A small image diffusion model, trained from scratch.
Model: 8.26M parameters, 32-pixel images, arch dit, norm layernorm, activation gelu, patch size [2, 2], layers 10.
Training: adamw at rate 0.0014, 10300 steps, batches of 64.
Data: trained on stained colorectal tissue patches (NCT-CRC-HE-100K), 45211 training examples, 14.6 epochs.
Rows from block 3 of a small image diffusion model, named by matrix and row number. Rows with one number belong to one neuron. Each number is 128 + 32 x the weight over its row's rms, rounded and kept within 0 to 255. All counts start at 0. Numbers have three digits each.
After each neuron's rows are labels from the 100 images, of 14976 (inputs lightly noised), where the neuron reaches its highest value: "strongest on" is what is common among them. Only what is clearly more common there than usual is listed. The data: stained colorectal tissue patches (NCT-CRC-HE-100K). In brackets: how many of the 100, against the usual share in percent.
# fc1: MLP up (model.blocks.3.mlp.fc1.weight, 1152x192), inputs 0-191
# fc2: MLP down (model.blocks.3.mlp.fc2.weight, 192x1152, transposed), outputs 0-191

fc1.486:131155186133162141077191163128078117131157152133140112153132112152167117123131110097121170150133095105081115152149169127115122144117119160151116132070139093131119116144143119089129140096108188110164126092187167044168125165167152126119124073131173064129110147183163133111102092173146126170106092122151096135121151125069155103109197167087128118158147098108139116154132165107126117101114070113088082081054157094128148091092109090140106154128111081136173198158124100155105104085104143119129092146206212109113120138190085050104112148086142120116134199070142090104155075172115132140
fc2.486:176117065178080108121134118129148128182161112106025122111141138124167128131111112147169115065130109098082100111158129129117143108144160141144186118119160077197116078159101147092130170122135122140090135132110175127111120101158121159116122089149112127112156108118159093134151135136053149131115106185110136153090184100175119123103109097136109070124114098191108142150135123115165214169110151145145169127151128191151162157147136115125114064137144115078171121124100118119167172079145096116101192127132098034088187135123110142237130190071130107180101151119167108146103087136116119113
strongest on: tissue: adipose tissue (30 vs 10.2)

fc1.318:096106162127083163105138088163150154081117081176128140088126104096185114083167111135134182116187152099115106191116108135154101083099156185109130080158159129153124160110084070130116079136162111103141153146098112216136131144066127128098114113149114151084105146082116122086172135136202162114132142113127172121102085126127134113088075174101098156157167093119085144156109186126176111108133073159150102134121101131131145101130168100108168108158138143099121157086098135171119075112071131143152179115162081174096139123177164109104138086136060113169126028079146126131116149158172157196
fc2.318:176160126152223115094109109153072097127109082127116158083129089093163105157197126081191103117112140118126145112112147147102147158137075161182157148153193144085094089120118159139150163098106074170127120106166127078169117116077131127104102101103165184108144114110097044171130131144135119091142096114108160068119112142094148115142090098082073137155157110181156165168128096130142112076095139134217181133117160114121127126092089110144176155061122138167065087102139102146135117119147085082117097123088132179147140137133136143174109101093095068071128157181157159152110108175114125121
strongest on: tissue: lymphocytes (89 vs 11.2)

fc1.600:111071147131077111100161176109087098172091098097102168140146100085177098130120127148076136141170120125111087150074174076110147140119164114127126099177133114064147097136099051152053049202095104106159127105140158155085106138135142117098136119185176144135179108081148098083126114086133108086125135127080110111144155109111130105169146153090159175153165154135108146151180098126110084148122185125148134102168127120146125161130122127117129211123118123113177090089091168103072157097091176170179179067126131142125128151097170157117108150082082138186176136099079104105126179118105152135
fc2.600:161116174120181185105126136160109116073142202137184146055129142167196159166147094136106166126126141161111148079067080141052136144102151164094210133192114145100090162142108128177078072120112128116144133117076185106158103163107092072137140122170102204139130036112138149104142103146146142141175166110118109121119115064129103101136119159118121122126131099153098140122056118164123094141168121116112150100195099134129128092095095147118143115140126117190092107070122124130125111123147071153132132127158141128113128081152141087149119082131085103198132142053174137158146104132110107158
strongest on: tissue: lymphocytes (28 vs 11.2)

fc1.301:148073149127166164173114134138184177107130055112118132130100138117160138135089155191172178165092142125099122121177138111209095176165168136099131107112138076121109193080071175105125180144148094080161163160138156112134142146184142156143109154103118085138128129152135158130109129081157105158129130089131121134146195092076166154129130102132107146141116094101131134157177198160094072123153108185076099134104107108175138094124094145111133122104133153182119209094110089139121106127081175148126150082114168138141085123162169099137115140142124123087034126117142151124075117032120107089
fc2.301:170104129121134072183131137107136111158163127148111142196089110168128175115134109140168058139122132090195144131136137155211121133122139148120100141106113172156070221087154141144147131146179177149130112092078173152121118130162168118128095103145111159128136176116122152139040137133136149136175100123091111106181116093158153160126139130100108159146126118080076126045130056150180064145079134159112168069119121136080121147123126115074131107151151078159105108169131098168145124122123129125099101135159072102134144097110160118098109121048148101204123193183080126111120125132078159129
strongest on: tissue: debris (62 vs 11.2)

fc1.643:118214152072172077118148086095126120116093121092146146121111110062113109047111108148078085157106159093164098147143163115186138105134136130122100132171171182145176153143131112028158082164147156162165197122133110132163143088090164090177150123139083126117107092184124164163103141097116139117101158143156071113170100195111130180128151157107120116126143113118128133127149087116114136180094102099101136108102144102108126151141089142127153165040160158137153133149144164161211163096116149097126148117126084131161120119066124136153120125129105120067180085091122081139108177103061121159
fc2.643:122133139102083152118145165071090208098199111141164126180109142130134134064161128126148149138067122102149069168122120112147097172136136168131117158147188205155127146148074121157120103106102086129130130073154104169096129142212076090093144111127121143138109129106109158112152130116143144178151088107146138137127089129155184117084048117111129090136111128133154094175069124143129132174064135137127143159125084119117116120086137150107147094242172122106178160173111072126137139088140109136132117091084138129141123105134112156145103096070121120142141078160034066103179149114166115096
strongest on: tissue: smooth muscle (55 vs 13.3)

fc1.481:125105101159108050121116178108121152156201089095129129117137095141164107125150223144172178102091168143108097106095141131155094147163148168125190100112137132094127120102139096128098075121198129085139170050117159176114097079119081155150129121112162203136102108102122152129144099122108093104120075176113102114199126116102101145155137147101135116104047112092079120143118155065138172124111140083174059102067154132163148110147140132105089081154105126114074114086162113186143065100077163166144140128150165149126118107103131127169142127136162133076107121123148110150157174088091167152
fc2.481:067125117184169146167160113155062171112168147122126176136119097146156098128184125130104162142148174103109155149113141126081073113119108088106103081137175134115142142154106139118111109128111085165127127081102111085144088132128172144117148185107074155142123137114051134080142106109152149066119115149102064103108174037107204111095078171126132140167062130157135132087127135130195115171085149096144138114157103153113124112148145131115194176145134085078087074104128083128049142106120071146180101145145119151126115140101093123109170170056124184068117124092136124092135094119136164099
strongest on: tissue: lymphocytes (32 vs 11.2)

fc1.34:127115151093125154126119145149171106130101135083095154118197119126107135162119059149178131100131167136098109142117115058108145155133143152136085105178085126157205111126171119120148161170125095131180157146113176116190127159131119135176122119091148150071123155127119095153110157111087100144077130144065096116167158181146115141179128198128075141131126150130165065129096080075159152131184103147080144144173120130128127064111124211080106140157081206161114135120143114141108148104220129108161113110114129126123132083155126180199184086168173136101091175091156110104123151145147111087
fc2.34:114105118067088129200131160109138105143113161106120103138143104168112123162111167119049149156135166120130095131136114130140085090121128141141076144171162146135113189081160126099109076067151092125143166123102158146126134122167103156072086145152114056164098112162157107160131145106086160029157130121111126153071134154156117115170089119157145172113126085109110064142092123109139107146086124114104153103188110094092123134183124079199113144121120106092144148170094167144095125041140073149136134165136148190116133138168176114096143148173150161247134090111083100124129126131178109122
strongest on: tissue: lymphocytes (68 vs 11.2)

fc1.163:082158095133058106177134149110115115121201091102139152168141117152078139130129146132107104132057102136145167155084041138201178184150101122134104115151113149112088162121118149089159154160183135194114175133141101115156131117135153146103115103116052093136093050165186157132133156114093139104136084136092124135120132103124094107098112143098122132182125133090133112130163207104153098113156134162119115107148096140176138143150100168175086097146115157137093109148144089128165104146189069140096147080164130084103068069125133143161107176194133081113048140128118191166153167147117130130
fc2.163:154105159152137124151121075192121047083236134148142161184149118092082163132147165183125054135173181126148165127161219128157140126119107084122169102111077150121171129125162166113087131100151130087096129172199131157088166118126160137120141187138186138089074164107112136095123135166131175154107123096139128124169150123104144181049130099115115090161102136090122098132153086129153108166154129151114170090145133114130154148154174140121135113101093115148116098154154166108112102142106161114139093109101139126112137124118122178103130211140104149081097070155141199169164123180159104118
strongest on: tissue: lymphocytes (34 vs 11.2); tissue: normal colon mucosa (25 vs 8.8)

fc1.74:098125130104140139159127112106087124141126128072069105089128142141105146080119144104162058139123172147162125126090138055131146127190167121103091109083152141105167132088162127089136128134079111148116172135174151160156093121142114213159189102128061141117101128181167128093150093122135122192115195051114161191154146114093130094108087112113120115127175101148141100130129174098149150094096130113134122129091215107125160081171126125109146170070138149188175140127111162147115103159115085106126103161124128096074120095069098079175109092142097163151138112139105088093179175082154052122
fc2.74:130116083140168146064120164118124102120113126180095103070149141110084086172136137159144128105153084127185111107120181114163174102152108127099140118100108117128131113132080111154160126133130143144066144160169134116042119105172131128071120186163159157120094091188099105135166139141175112180149139131110134080134080174092155109142181113133110079161061124163106118076166152182171125072117119185083206098104151163112136112194142174136083081189111156101152118112135132118159113127088156139120127170125163104155134107133137156168126121181144131072129143128032088154156080174080156120
strongest on: tissue: adipose tissue (26 vs 10.2)

fc1.520:166091084098168180116163081067139173149161082114164089125092073170109141104150097166151118123146167166160092104129087123176175125078150175154086109057143056091136133160155098161135139176138081141123119071111126141135160089158122182166148155143098086173108132155140089048110123148162166111063120113126147189114131137098114086136121072092141113163155113110157110155118207101135145114137154105149114130109193099096132072172125137093126102098122167137096142191138103157138097096119173135175148132121133151102111087083115084096135148162110120088102080179125158149172151172075096151
fc2.520:100127169117098113187120126045140153132041154091147094088137115115123153072204131126143142094123127143183148110136165125123129126097105109140144149125138153163082121145069156129107090119132138132149132097091140090107173131123132095133129079115136133184149115146157133146098129166122107139184149189136140129164193187069139187069185105098112162095146110159157133157141066101121152094095105150148110153109085104098138149104117111116147140217061091091108137118176105136155095086143180119118133184205097146147110157095149207129145145063139100198164120135177095110167158110133163166
strongest on: tissue: debris (37 vs 11.2)

fc1.292:054163098116114100142103048091098133175152142088153143155118101097133179157090149066161055117170138115174095154162144145141089141126128123170132101099103143134128075124091161186184147104153097122116117138172120088144125100094134150177103152127146103146086085213123128160178120110086094108125147084146201127135187082135170148086118141154054110151096123082157082121128126200167123144156140061154140171157141155161110082163114137146194126107120141122170186154123097100110165101073141122143092156110139083196077109176120136143093090112125164136158134119150131122158152084107139151
fc2.292:119179172155056137111145056106124133123122080118104157126117099125132137126094104120070124138115096092128136100119112119135174127092114119103107107072167142153093154091125103158066169147168152205202136187081059126171112139109104130102139140129171135100105112065135114192110152176145158131177081083144126133102084100152143112093170120111128163108085145128174102089183136161099120100109086096126108065195142076159072161158117129133119114075161106086190110110061110125139140122165132131094173135138080080129126130145139140121116122134137134097076103153042154154087171173124082179
strongest on: tissue: smooth muscle (36 vs 13.3)

fc1.321:078159129144115085066151117080131112155155153132128120103068068091170113114169107118096127114122176122098229129121078144198107153112178178153150062102110096108117161151116155141157132138142136119111143132115134111135127085143133187072139145193183136113089102184150111103139085166110181144094148090151109107161139157098159095172121151122125162095117042095173092136181160110154124112142121130096144098104164075123172119114137134116132194093144201170132134161166028144168118124111102067083157085111113150149166186135101128139153118177102109085119166141094134153133101118152132137
fc2.321:074116140106082151106082165202140164104153119121200197164104180088156123138128137101145087091155107132118091114150166104145140154134123130121180149117128067203128109098122152074112091103115073109067182109131129112188105150148157147112113137133121100144088161202133131120136144128141181120076149120130101109131124213178096166158125129171117121106126089143158113089109063094070088168105123118138081149161123119123121107130134105119130191188169137193093123119112162112162106078106138115153061083122106131131114103121150136139104172185177136149027113160088165103140145120161162153
strongest on: tissue: mucus (30 vs 9)

fc1.93:124103162131082129154098105137114177148210093136135126186138151151103093134143171087106122139134086142186102156141184106147120131118201123111147110166142136111124169109128098122143057053126178169140147170147131146152110192138102114147123119141118172105096105090082161146103241153161115090097087130139069133127156129137131167121141147162181127140150171096133152111126134108134109109147110124142106098094112117185091165182162107103095152101122118133145105088148141061151116075108077175118188116127150067117154114187156110171183118106141142137243070123119148090155115108177109162
fc2.93:111130123136180134152122169117167154115101155091157153063144116137148115144165050142165154101109098043114148134147131116092140061095138153122156106199067149120102110117157141068168129094136130134154133121111143109130130111064113154074101138078135173149128060127108124087095153125056166109140108147091144122106115119139116153077108208133148114121112108126102156088099134106111128171129124076153096115089073137102130099000104105076144115108100148141138129207160081143159164085125077132141106115091122147109176083078079104097134147151130108160111149126111120091130067173094145153
strongest on: tissue: lymphocytes (67 vs 11.2)

fc1.443:156095140157124123084119087045097105098090138137175143119153134123112152103217134141163026126145135090158111117087144100100126169143149110184164073154142122156113144094138114139163154115123142150107163162156121147144170176138129142141113183146094149194094115138203086084129127115152185103103062186118075129100130097092091104134124116185145150114176101102064167125162175108152111156165089165124140133095182165138114100144192123125141147154137123207109121124170087103146150115144214133115113133133114148111151094122165070144138097108105127067144106086136118146151155061118074147
fc2.443:165120096127149162119139160103140179130052212119087112163116141130068117130104192114162067114183103136115112098168065123150101131149135105138149170121119118175138138127060128120178130108100127153134115084146139097128107124153125124124138020146154138131142165141059121143137166154165138144179132113130152135135140123085154105075150141156125128092166124142117094107080112142131152133110027127136103185133067122139176158135122131134119065116144105116147134090101096138113103128134130112103114124190151074118131147242122176106130142069096125189226081166115145099144153135182143098
strongest on: tissue: normal colon mucosa (25 vs 8.8)

fc1.665:129095110147137137132121126110063147159125170133151155112119109105173103096176121076167138121141088174144120105128080163145109111115163163113096088113141163108110151095143134185113122172101084154160145085122087159097101127113166130124124169130148123120151122103173170095107187194143129117087108142163116123085152109146127141104095161128189099124164127090147138057179068155075173175089112119123072173076124190130138134139066094076170091153114146211103172145098112113095111118146124084138120069154117132143138106190115077156104107037109136149084100166041093174103125155084172139
fc2.665:162128137130065086096095098157177112101131106133132134119102126157151123118084127140123107080110138155089155143098096140111149073167127129151151126039109102109134145153090112126119145153107168144154152090110130102053144153100134082154132127113140133077069036162036096142117095113140086167160139128093138117100108104126029176044154153164096083178166119094131163127180139164120075175138146140204134100158138143098097130103094123111069120189095173157134133149090052139145104091138138131154122136100135104121114119145132152134138096101140149064208144102149186130138104152105106103
strongest on: tissue: smooth muscle (31 vs 13.3)

fc1.303:151177139077080137117159104123164081122201060128138138113136112133133135086195138064078044162131051119119132104091142105125121099145150067167163134122156155091101112185184136159106120142174115177095130066133126090085170115147216111146114182085102139106148131150111186123107134159157187135141150107152134147123111170139170109088151135145160128128109096137161107137076097107088154135150133166125105117060199176143167115092117146142135145100137116147101139118101097120082078119132175121119059142106133193119150143107139160189164141184155114125128101135174128076175083120100106144
fc2.303:113121108140091098156182128068141118134086216114093092051162130078114108117108122123161128143176134153115105129146136143145109117093154105126085116100103148117120171098103127143155146111201139175174148161075067138099138126053142162087122071134188125105114139174062132108105085036102137057177151161146094127093135160150208111159106120135166127159112176151097123090197151107141173072160106159113108090169092055132122138122149128156135128089149114160112149132132119143164140138107154116161144094149123099133114122058142110059110169156093141118081116108072125082107151136137083116
strongest on: tissue: debris (42 vs 11.2)

fc1.159:164147150162136112140088098102080158108125162146156194178111142081134152128173127103095038109135140096141094168151115133176138142179130068132119099153156118089153177143101185127122115170154065156119113044169141146144085161191152100180143162098159133092134125137123182163171141158095126059118117142123140127184173135158100152109139153087176119078133115108109125142133152139146168021141110094107098115133140102184122137141115133116110039109136187165169142104129193136140089118161079140091161153155196108122118113068103137121189119126135142130123144144175115148114114100101168170
fc2.159:161125080141118137141172121063099118134112071140127159152130144136128129125155141187125100097151120099168181120129113168083099120114140105109140118150131054206130158103162121060118091076108133142133115165129112063178102086132160111083135180138123127127156115097122154059135163137128169197068106158063107150101107107101215144107175139150207167105200134141121102142141119159179101130091149136146128137170122125109168138174150130109126063107163086112108104138110076138103138130131160115192125167125076134126108096058124237112164144092118133148098148127171097132141117110095159176
strongest on: tissue: normal colon mucosa (88 vs 8.8)

fc1.149:139155154098124229132183173137105154078159105055157147126112182110109134127145091129168133134160184129146110137159133151143170132104186117092099074134086106087168101090137085158222065103152086106152114061113137079130157203082136132095122086162132127147087088124173115123098145115109124139104104115058169081114145089162144143119106112094209121148146093094118110137100170107169128123145122093150190162111163094112148148100125165147036165098104154126108174148132130146154100151091110170102163152120142144177124130117133126118134138147132147130213134116153147065158147084107105135
fc2.149:092146107074206174187108135137050102145144134109119165099124144117094080105132163013118172147117186115164165112182174119121089113126130162131158166120121148141120099120119133156092209114124108126095142106110111117106154139103128117075172163105135081109146142169169136126163143128170082101141173126101137162160118121094103168125073136138140179153128104083084124161106120105211103104113131162158116154082121128106142148132158149095101142169184095076122161145130144103094095096099091127087110145150091159141107080089082095105118159208086107175099113094200113137170073092129156153
strongest on: tissue: adipose tissue (64 vs 10.2)

fc1.575:123186126135085110171056135151147138167110069186126124143155110148125109159119145099051116106099138119073124129182158133180143152138199100116093112145178075136151110186145172056113110154083148086094100119136092105118128175118114159173155103184091145119053145126111101102088092108151115093110143164145172116127146149162082117095150138164135123117130135121166097154104182081158112095177078186108102108127094150148076135117122115128095121098093131119120118118132236152155176097114152149083107103093143057148151093132156045138130123128101199142137121130111183176149124114154116170
fc2.575:174152155207181123125124094149139113098127083126118149180093126083140090146136133107084124129181175137165109196190125105152075110141089137146117143066098162107146145102102100145106106143091104120103099172121102117085170157154116119107132139126186118077084141170114145120063145104113106169060101096123156114206102108207080182100138085122146118174131133128082142130142185101101112133142128084160117153060154132128108126122120119148128206165109199092114155176174137112093127087134138107090066123117129179107130055086154156116119107201141134118102109136149151092122114048131131115
strongest on: tissue: smooth muscle (63 vs 13.3); tissue: debris (29 vs 11.2)

fc1.545:094121100104129201184075163125191159184181120179161074171100048032152106140133204067157104090110170158137105096100066154121132113157165128165104052100141131107104087131106137103125132164137126165193164118167137127107107184103142142146094114139094135125113068146144120119129151113155071151126114129143192135130163146108136079151138115098113131138087106150139081154145151155087147127052150132155101109136092115165126133173152100116124175134092101161159164104088134098193117083152094099077113087129107073085145124141151108124095109126101098102127186097114120144115166086128083116
fc2.545:144093110110153142061165074134120120061103092156184123146090106195129098153124118132139124128143112134131125124072150077192111143114070150214116110099137043137108150192144072169144034138132111120169109136154129144098174094143073096107151096082182114145123169124140144127137120120121103079154143183138117124107096160182113084123105118152112067132148073153069142100074110118117114133118141125099145147128162147116112107216154120100105154162122103125169130062148130116132150063076151103142147140169098091153121176104145183132072108128105178127107155148127155152068115087131161083
strongest on: tissue: adipose tissue (30 vs 10.2)

fc1.79:068079120091155175177118084170121159149067182170114150132141173148145144114158140095184086130082167104122144172093101178129138115129103122123135083080093107145095168090150094175105147167148168153183085130095195175126109116141112141118156116133139153153057192182140133064098098110124115084068084146144144153113113128133097092107050128148116127151086169106133140131127104122132120125098195164145117123169073161132090156116169145143096050082145139131152096139107096103136146083168134087140152156165078083157094155145097151119153116106093133209175097185144150126115156076099124120
fc2.79:123135255148007103165117109148128146128167125132181169110125114123142124180101113107152068159179160122080117176143084126108182125090141106096109156114144094136100140109144153114110134144109183134143130096159170160065131117146138112092107126154104111122148117104152157135183100107103134113097122119145121109089133087179134102100118172132060126089088110155169110138204128126089143163126105127088114135120085075087126102131141103180205097180098138190119122086138094070114164058154091113120106132126129086093104112118129147136122103134111103133122075163101116060087111174148072168
strongest on: tissue: mucus (42 vs 9)

fc1.761:136176111126110106112126143107171111067137104129134129119143147150086087173116102125192107133090115112143110130146065158111089160148120091107163135207135077119134093129162078092117106109117147158119087152169138166132047168126154099123166114113171121152148142135099184148086086129080101162050103087085135124171146155179143119123169177135143095162136150095206137111094117109116099120185127131088150141139097143113149098173136112131154166190142093164167135191130152062129100037107117143150154117139129118160104106102103169079056112153133167125124110106083235163134170143148086145
fc2.761:068124064092181115136117107122115058175127163064119167096137136127140144159147097164119112130072143046080162133139104144077117157118112078128123102120083118100103097102204140145130145100119124109061127164120123156164134152111139165152115173164126139126125147114131118121123151159131094087063124149110113098152144084154081129216150150069166119156115133195120160128063107160160095084129143122103069128193118055131109165138128114122166187103163179054187074144138144128111159056116088115087087131148111126146160118077149086142124138124147166104114136106182140116149109068134151119
strongest on: tissue: lymphocytes (85 vs 11.2)

fc1.521:134161148082167160161129124107068145150123099157102130138119181122072144168098111117132112117118120077168111130088121136161153118054161117132159116162127146160121124117212118070173151170139119182102191120133100100179111158109125153119138163151104115168143146102151148142147129135103143200116134116161078112117076143140110185143119181094159091114123140093139128108178155119109138084170184062080154163161127144078178179215152148107125128092072146154128107102089089146077174127118103105136150108164157180109102117106064099090108131157141161179152089086116065115105203085100144076
fc2.521:093125132109139120130127113146125090070093099122170133067151146143104123093144140213101147154113195144123077113157113152109134134150147126143106129118188078114136128169120131128124100136140076094152105128168123093131119110119151099139093242068081159123157144081096066146146138117131127180149154051100060121115120141105192112113080183115159167129160136091072093161139132191131098102163151180191169136120128122126087122178163150136084111109148146100184100119069192093145141114130164104114091147147116087117129157185094217151157117125092076157181120153110101144121125102102118143
strongest on: tissue: adipose tissue (44 vs 10.2)

fc1.240:171143138102108176140136140156111214174144163134124121089055147096133139075092138081101093109068105184123078158155139161133112052129113174098086071115134179109077151114224090192131130138110116132147054117099147125144105168067168139117121126121149133103133126111141149145100108157137133137088112142114131105116166102163145101110157138147123087146059155127142114103201144100144142130119149061142084108125092100155096126138154120131122095145090178144110088102064106111108136110099150141173104139158077065155118130124164138129062081159161185171093108111143086075130186157081169118
fc2.240:109178165182093112088148139091199154133169078135188130138136170107122115147151159124084115147145138151130139146105071142049081127132174150127135080091155133108167116112091061132088077124073120112144188137094132123067129177084095128169114102116120118096086117117121120094140134080143127075114105099146144139074138077206122100051127117173115160122174090138141189102172150115126063205136056138122091125136099094110140108150109123167185121125120136145156123055112135118097101069131085163141112121097119095161146129152138118170141075131141120127104097155073201071130155126123144115
strongest on: tissue: adipose tissue (37 vs 10.2)

fc1.125:135138199175102169119176091057126171133128134164156120083103143187179156124093113034149131112122124136150116153140147109101119153122081131109118159090152080133149119112125078150150116132087125112086099058100175217132127133159187140154133112112135137177092113157105153199107136121134149116124080113083131135087154153196124108100148147182134125163126130092110112053123163110115197060161157121146142167139126098137102164121150141161104143088089171141052142139074109074102148082118177123124143109160150100125116103138135125165104106172117143071176143171141134088167112051073140122
fc2.125:045108114163119151098213149129181128101085126116162147142137109148106115186099109108056127136073092121096135147153158107087112230101162078129142125143097121102160099163143145128115117086119111099107172175090080122133094129147111122178115174152121106133076126097160180073127155157103088097145149135150070081174174172102182101143104144070119097171065148133120150166188131133155126155089140129159127168131122117119138096150164064180196080152153158142135108096085129120116093139107111084135144116151152077150114102138117124149107109104165157225149145135120133103121069068135119112
strongest on: tissue: debris (35 vs 11.2); tissue: smooth muscle (33 vs 13.3)

fc1.519:122136105155151105167143077139143118152108183109149179089183090193183154100135099114123150153096154163149142155108158208100143112185083124084052129145189107153146100203152120168117136104167077156192129137167137132177101177188111108108116124120099120098155098207183190162132101129118170092149130111113100107120206087156105134055107121138140129116150128127118151142085110101144153113170104133076167108104120096116123097174113142157094173156127073159112133148125094081109140073159100118168125187104135074124125123139143113160099182104121121167117070171098129090152158155104137161
fc2.519:076103081144101128143131094076111100135146163094093079143089143114131166110120154186114146130142107159129098079135097169090188128141079127099105098187108069177152130103126136152039121125155130131149092149142071057069134138153171135083131124098180110153098140139052136142158118156181154145079089092135096115106128099140114133118130154104119122123122131200138133090119160092138158111146079090151161110127109159129148149133159136101148070127118111130117149125125125102177170072126132179126102188134062131157142108188139224110121069176117124104184093069210117115116070157162124142
strongest on: tissue: mucus (44 vs 9)

fc1.581:127117170158098172175130151092126116168132149131132156137094109124097119122093178119155160121142101140097143170075121177156143108140134121183123060148143057083134149156073180153161107097155144110097121115118110152165087133164128148121110080175145132152096157121181081125100134127051085078100101145097176143088145129191098173070091145125126183129108166127172147052153118111117101126101189109180113099103132167129100159092167154111108140119080153064129128139157005140154188161134148081104138084132113143171137118086138119153154126196132213156124142134086131138164121119138122108
fc2.581:065112165164108122158190177114050159136170201143161159125140095122104095130170154142125118157153092103090096143126131194147103091151193109128122176065087105159112121195121150093095093120124178129211164093151177097197137103161108095092120132174181122128125104100093124101133138183099154135115103167157135131098121155118129113091093121149126137165152096143160108068126080121103095125133123125076049125141111116097098124157106112151133039146107150129163076127105105161083121106145104169135124097119118104088075151178132173135136097103124152157122137132131143181154193097062096082
strongest on: tissue: debris (66 vs 11.2)

fc1.496:112116187110137165151150153172132108104136154107169093170112140096126150126143147145117104108147132125068092159134183163124151136126144081113149053167097128124169143130144097148141144162125161152135115078115124114127128135137084105111161084158118142137133129135100138102155114121107086064122148070094190174114127095099201134089116140165123105195064201095117111133099169075108158082142156088131076095090070138174133109128121143167090070066122135156128125138186131091100144142102142057142148116195102108129068139149109183159123135116113132124146140148160042114084105102130161255
fc2.496:170161140142117094107112157185190136157132101110167088163128074101109136124120108108157162148106105180179057155133098117140141167097110128122118130119194100074118156177128099112125150140180171136159132085107147101133153134158130147155135138162167149174124126158171114122156126133132154066211129139120123099098097162127199177030147166059098150130158097187120115134180120120121169120079111099107138142070122084096072120185115158101167160129082125139031144111136025099142092126147110137119151114142127145132135139122125187095140105120127114158132148132166089099153095183125095179
strongest on: tissue: debris (29 vs 11.2); tissue: cancer-associated stroma (27 vs 10.7)

fc1.359:134153141122136177112110122126120142190143108053092101112128130090128144102115119125184072048146109103135156151126082161123078159139020144124148069071141127106160069104095154116185165130109141101170111161161069118101143128131082147149140124088185071115116141112199169121131167140166074159077130128154154149085139066088124142140135166149101131121177096135105079147150106131177113081166126126109102155140154164133128143180136185140117124131081119144124086175170060133106141114163119186154137168126176128095127161076154121149126136122132166163126166087066135092098179162137189135
fc2.359:119136081149085133100230116112170111161134187069129114158141082100085104115165160148076123078153142149140135119162138159112085118126171094098126087136108127109158150094209163034114100097135149101135141140134118076089136122063126104127088157160132102066175135108123172163138108146109133128090128119174159176118144171133156086129163090146240144161143183137136126075100135098130085137094093142142141091171104103148085169163165145138096141152163134134145103133121186116127074103138158175148151087133185147165133146172153144156116066114073156122128134178125120074143087127156165128
strongest on: tissue: mucus (45 vs 9); tissue: adipose tissue (29 vs 10.2)

fc1.656:096102121212132110153114160154132117132114197075129146058155103127146156101144138096110118121152103124172113106105114149184105193161129143079067115118132153155107101151142160149111102131181099108177122081110146118101084158194157136081164131152083179109160125109091131177107122149150096116112176127140162099121117090164146139149144152180133093122176116136139080126135145142156121149140149087125087146089072118160151130166098116121125123106160179147131166139159255082147148066131094119064157090069108156171118113057138142118118136054205105166168094113167133131165124107120140148
fc2.656:111138138111119188089114090130147147130052156132140132151114159157119119166094134106105159109103125178103158126168124121037135135123123115164162108107163036134149091062156169142101150111139134124088109242084108137129124092128122084143098154132177124114091134134091126111140124151146120139003104125109089104162146098133096143132116144157134141152157097096152171154122129158123100122139145102138098109069165131116188143230129118141058152165177136122175121126137083076162131124086091146177134114118118077153128080185100158146159134108089106125105159123129145066112090069133172159
strongest on: tissue: normal colon mucosa (48 vs 8.8)

fc1.354:209115120115156117109109047060128096091133104096191140088113120099132158167172159142164048110121159116077105123089110144125139126155167118179130065177126114164118135133186094170102131143163137171152134124137124173156153125177068079149145186121085119172100124137046096129171093118113116134092089169130103113101122061107118086127083128184148113087116112100128124117207134111185137107096080101176158098129162129153119129119140073096094088123110147193091108115191090083140148120173178118109124145091130130150123138097128122162132164102096129127111126058119136150162122142112116204
fc2.354:089151186123172133124082147095156153101154190186153143115171097123064124095146096107106135116099100151161092151110148095148135037097106092125077116131129134116114172087144082094121116098118097116100147090146162136136153160137128105151134121169187143131124157159012152081074104105100187150194144139139140142110128159124165093107144146103134175174122125146136150190088157161135151111097141131155106081125094071117106137201172175141089119138052107115156083073134145084100129128146168169096122134175154088137161166143156123133154191131176145136201153154132138118147179176141100124
strongest on: tissue: debris (31 vs 11.2)

fc1.570:116100133093123163120160154107070167160130123144154116128142160097100124107109079107112153143138111099145152126101116092122159106150131139098061119076138100108148122166208116072152141150032102153136145136146144117206158178095193147139136129123120123144098083200178114048099115142102131186137191128126140143112108188112162080100193188109158085162109153186111113161098156083119186149124125129146152179150106108107123142095136151114186131097143153154139161119164096131126114091089130085111140119117121116163147114131122094164107099029083141108149137136081209117108155057150097164
fc2.570:193116089195081094116124122153144098127131095148104104092151105139129112125071181141081056131200110173170135069154141129143089158121129093119130135110211091135111129158157128079146129145204133147130124111150099094124117110199138128107115081103098139110115138114081140084135120158142118071140148077115143148116130164155137160113145162141086144140147141128120122172181101178125074117079116158075182128144172117139145096203132152150153108121205134124092108129154179121150143151098197095113115111165114152112142098179093101159101141100158094145181154147137136177064020132131154073
strongest on: tissue: adipose tissue (49 vs 10.2); tissue: mucus (33 vs 9)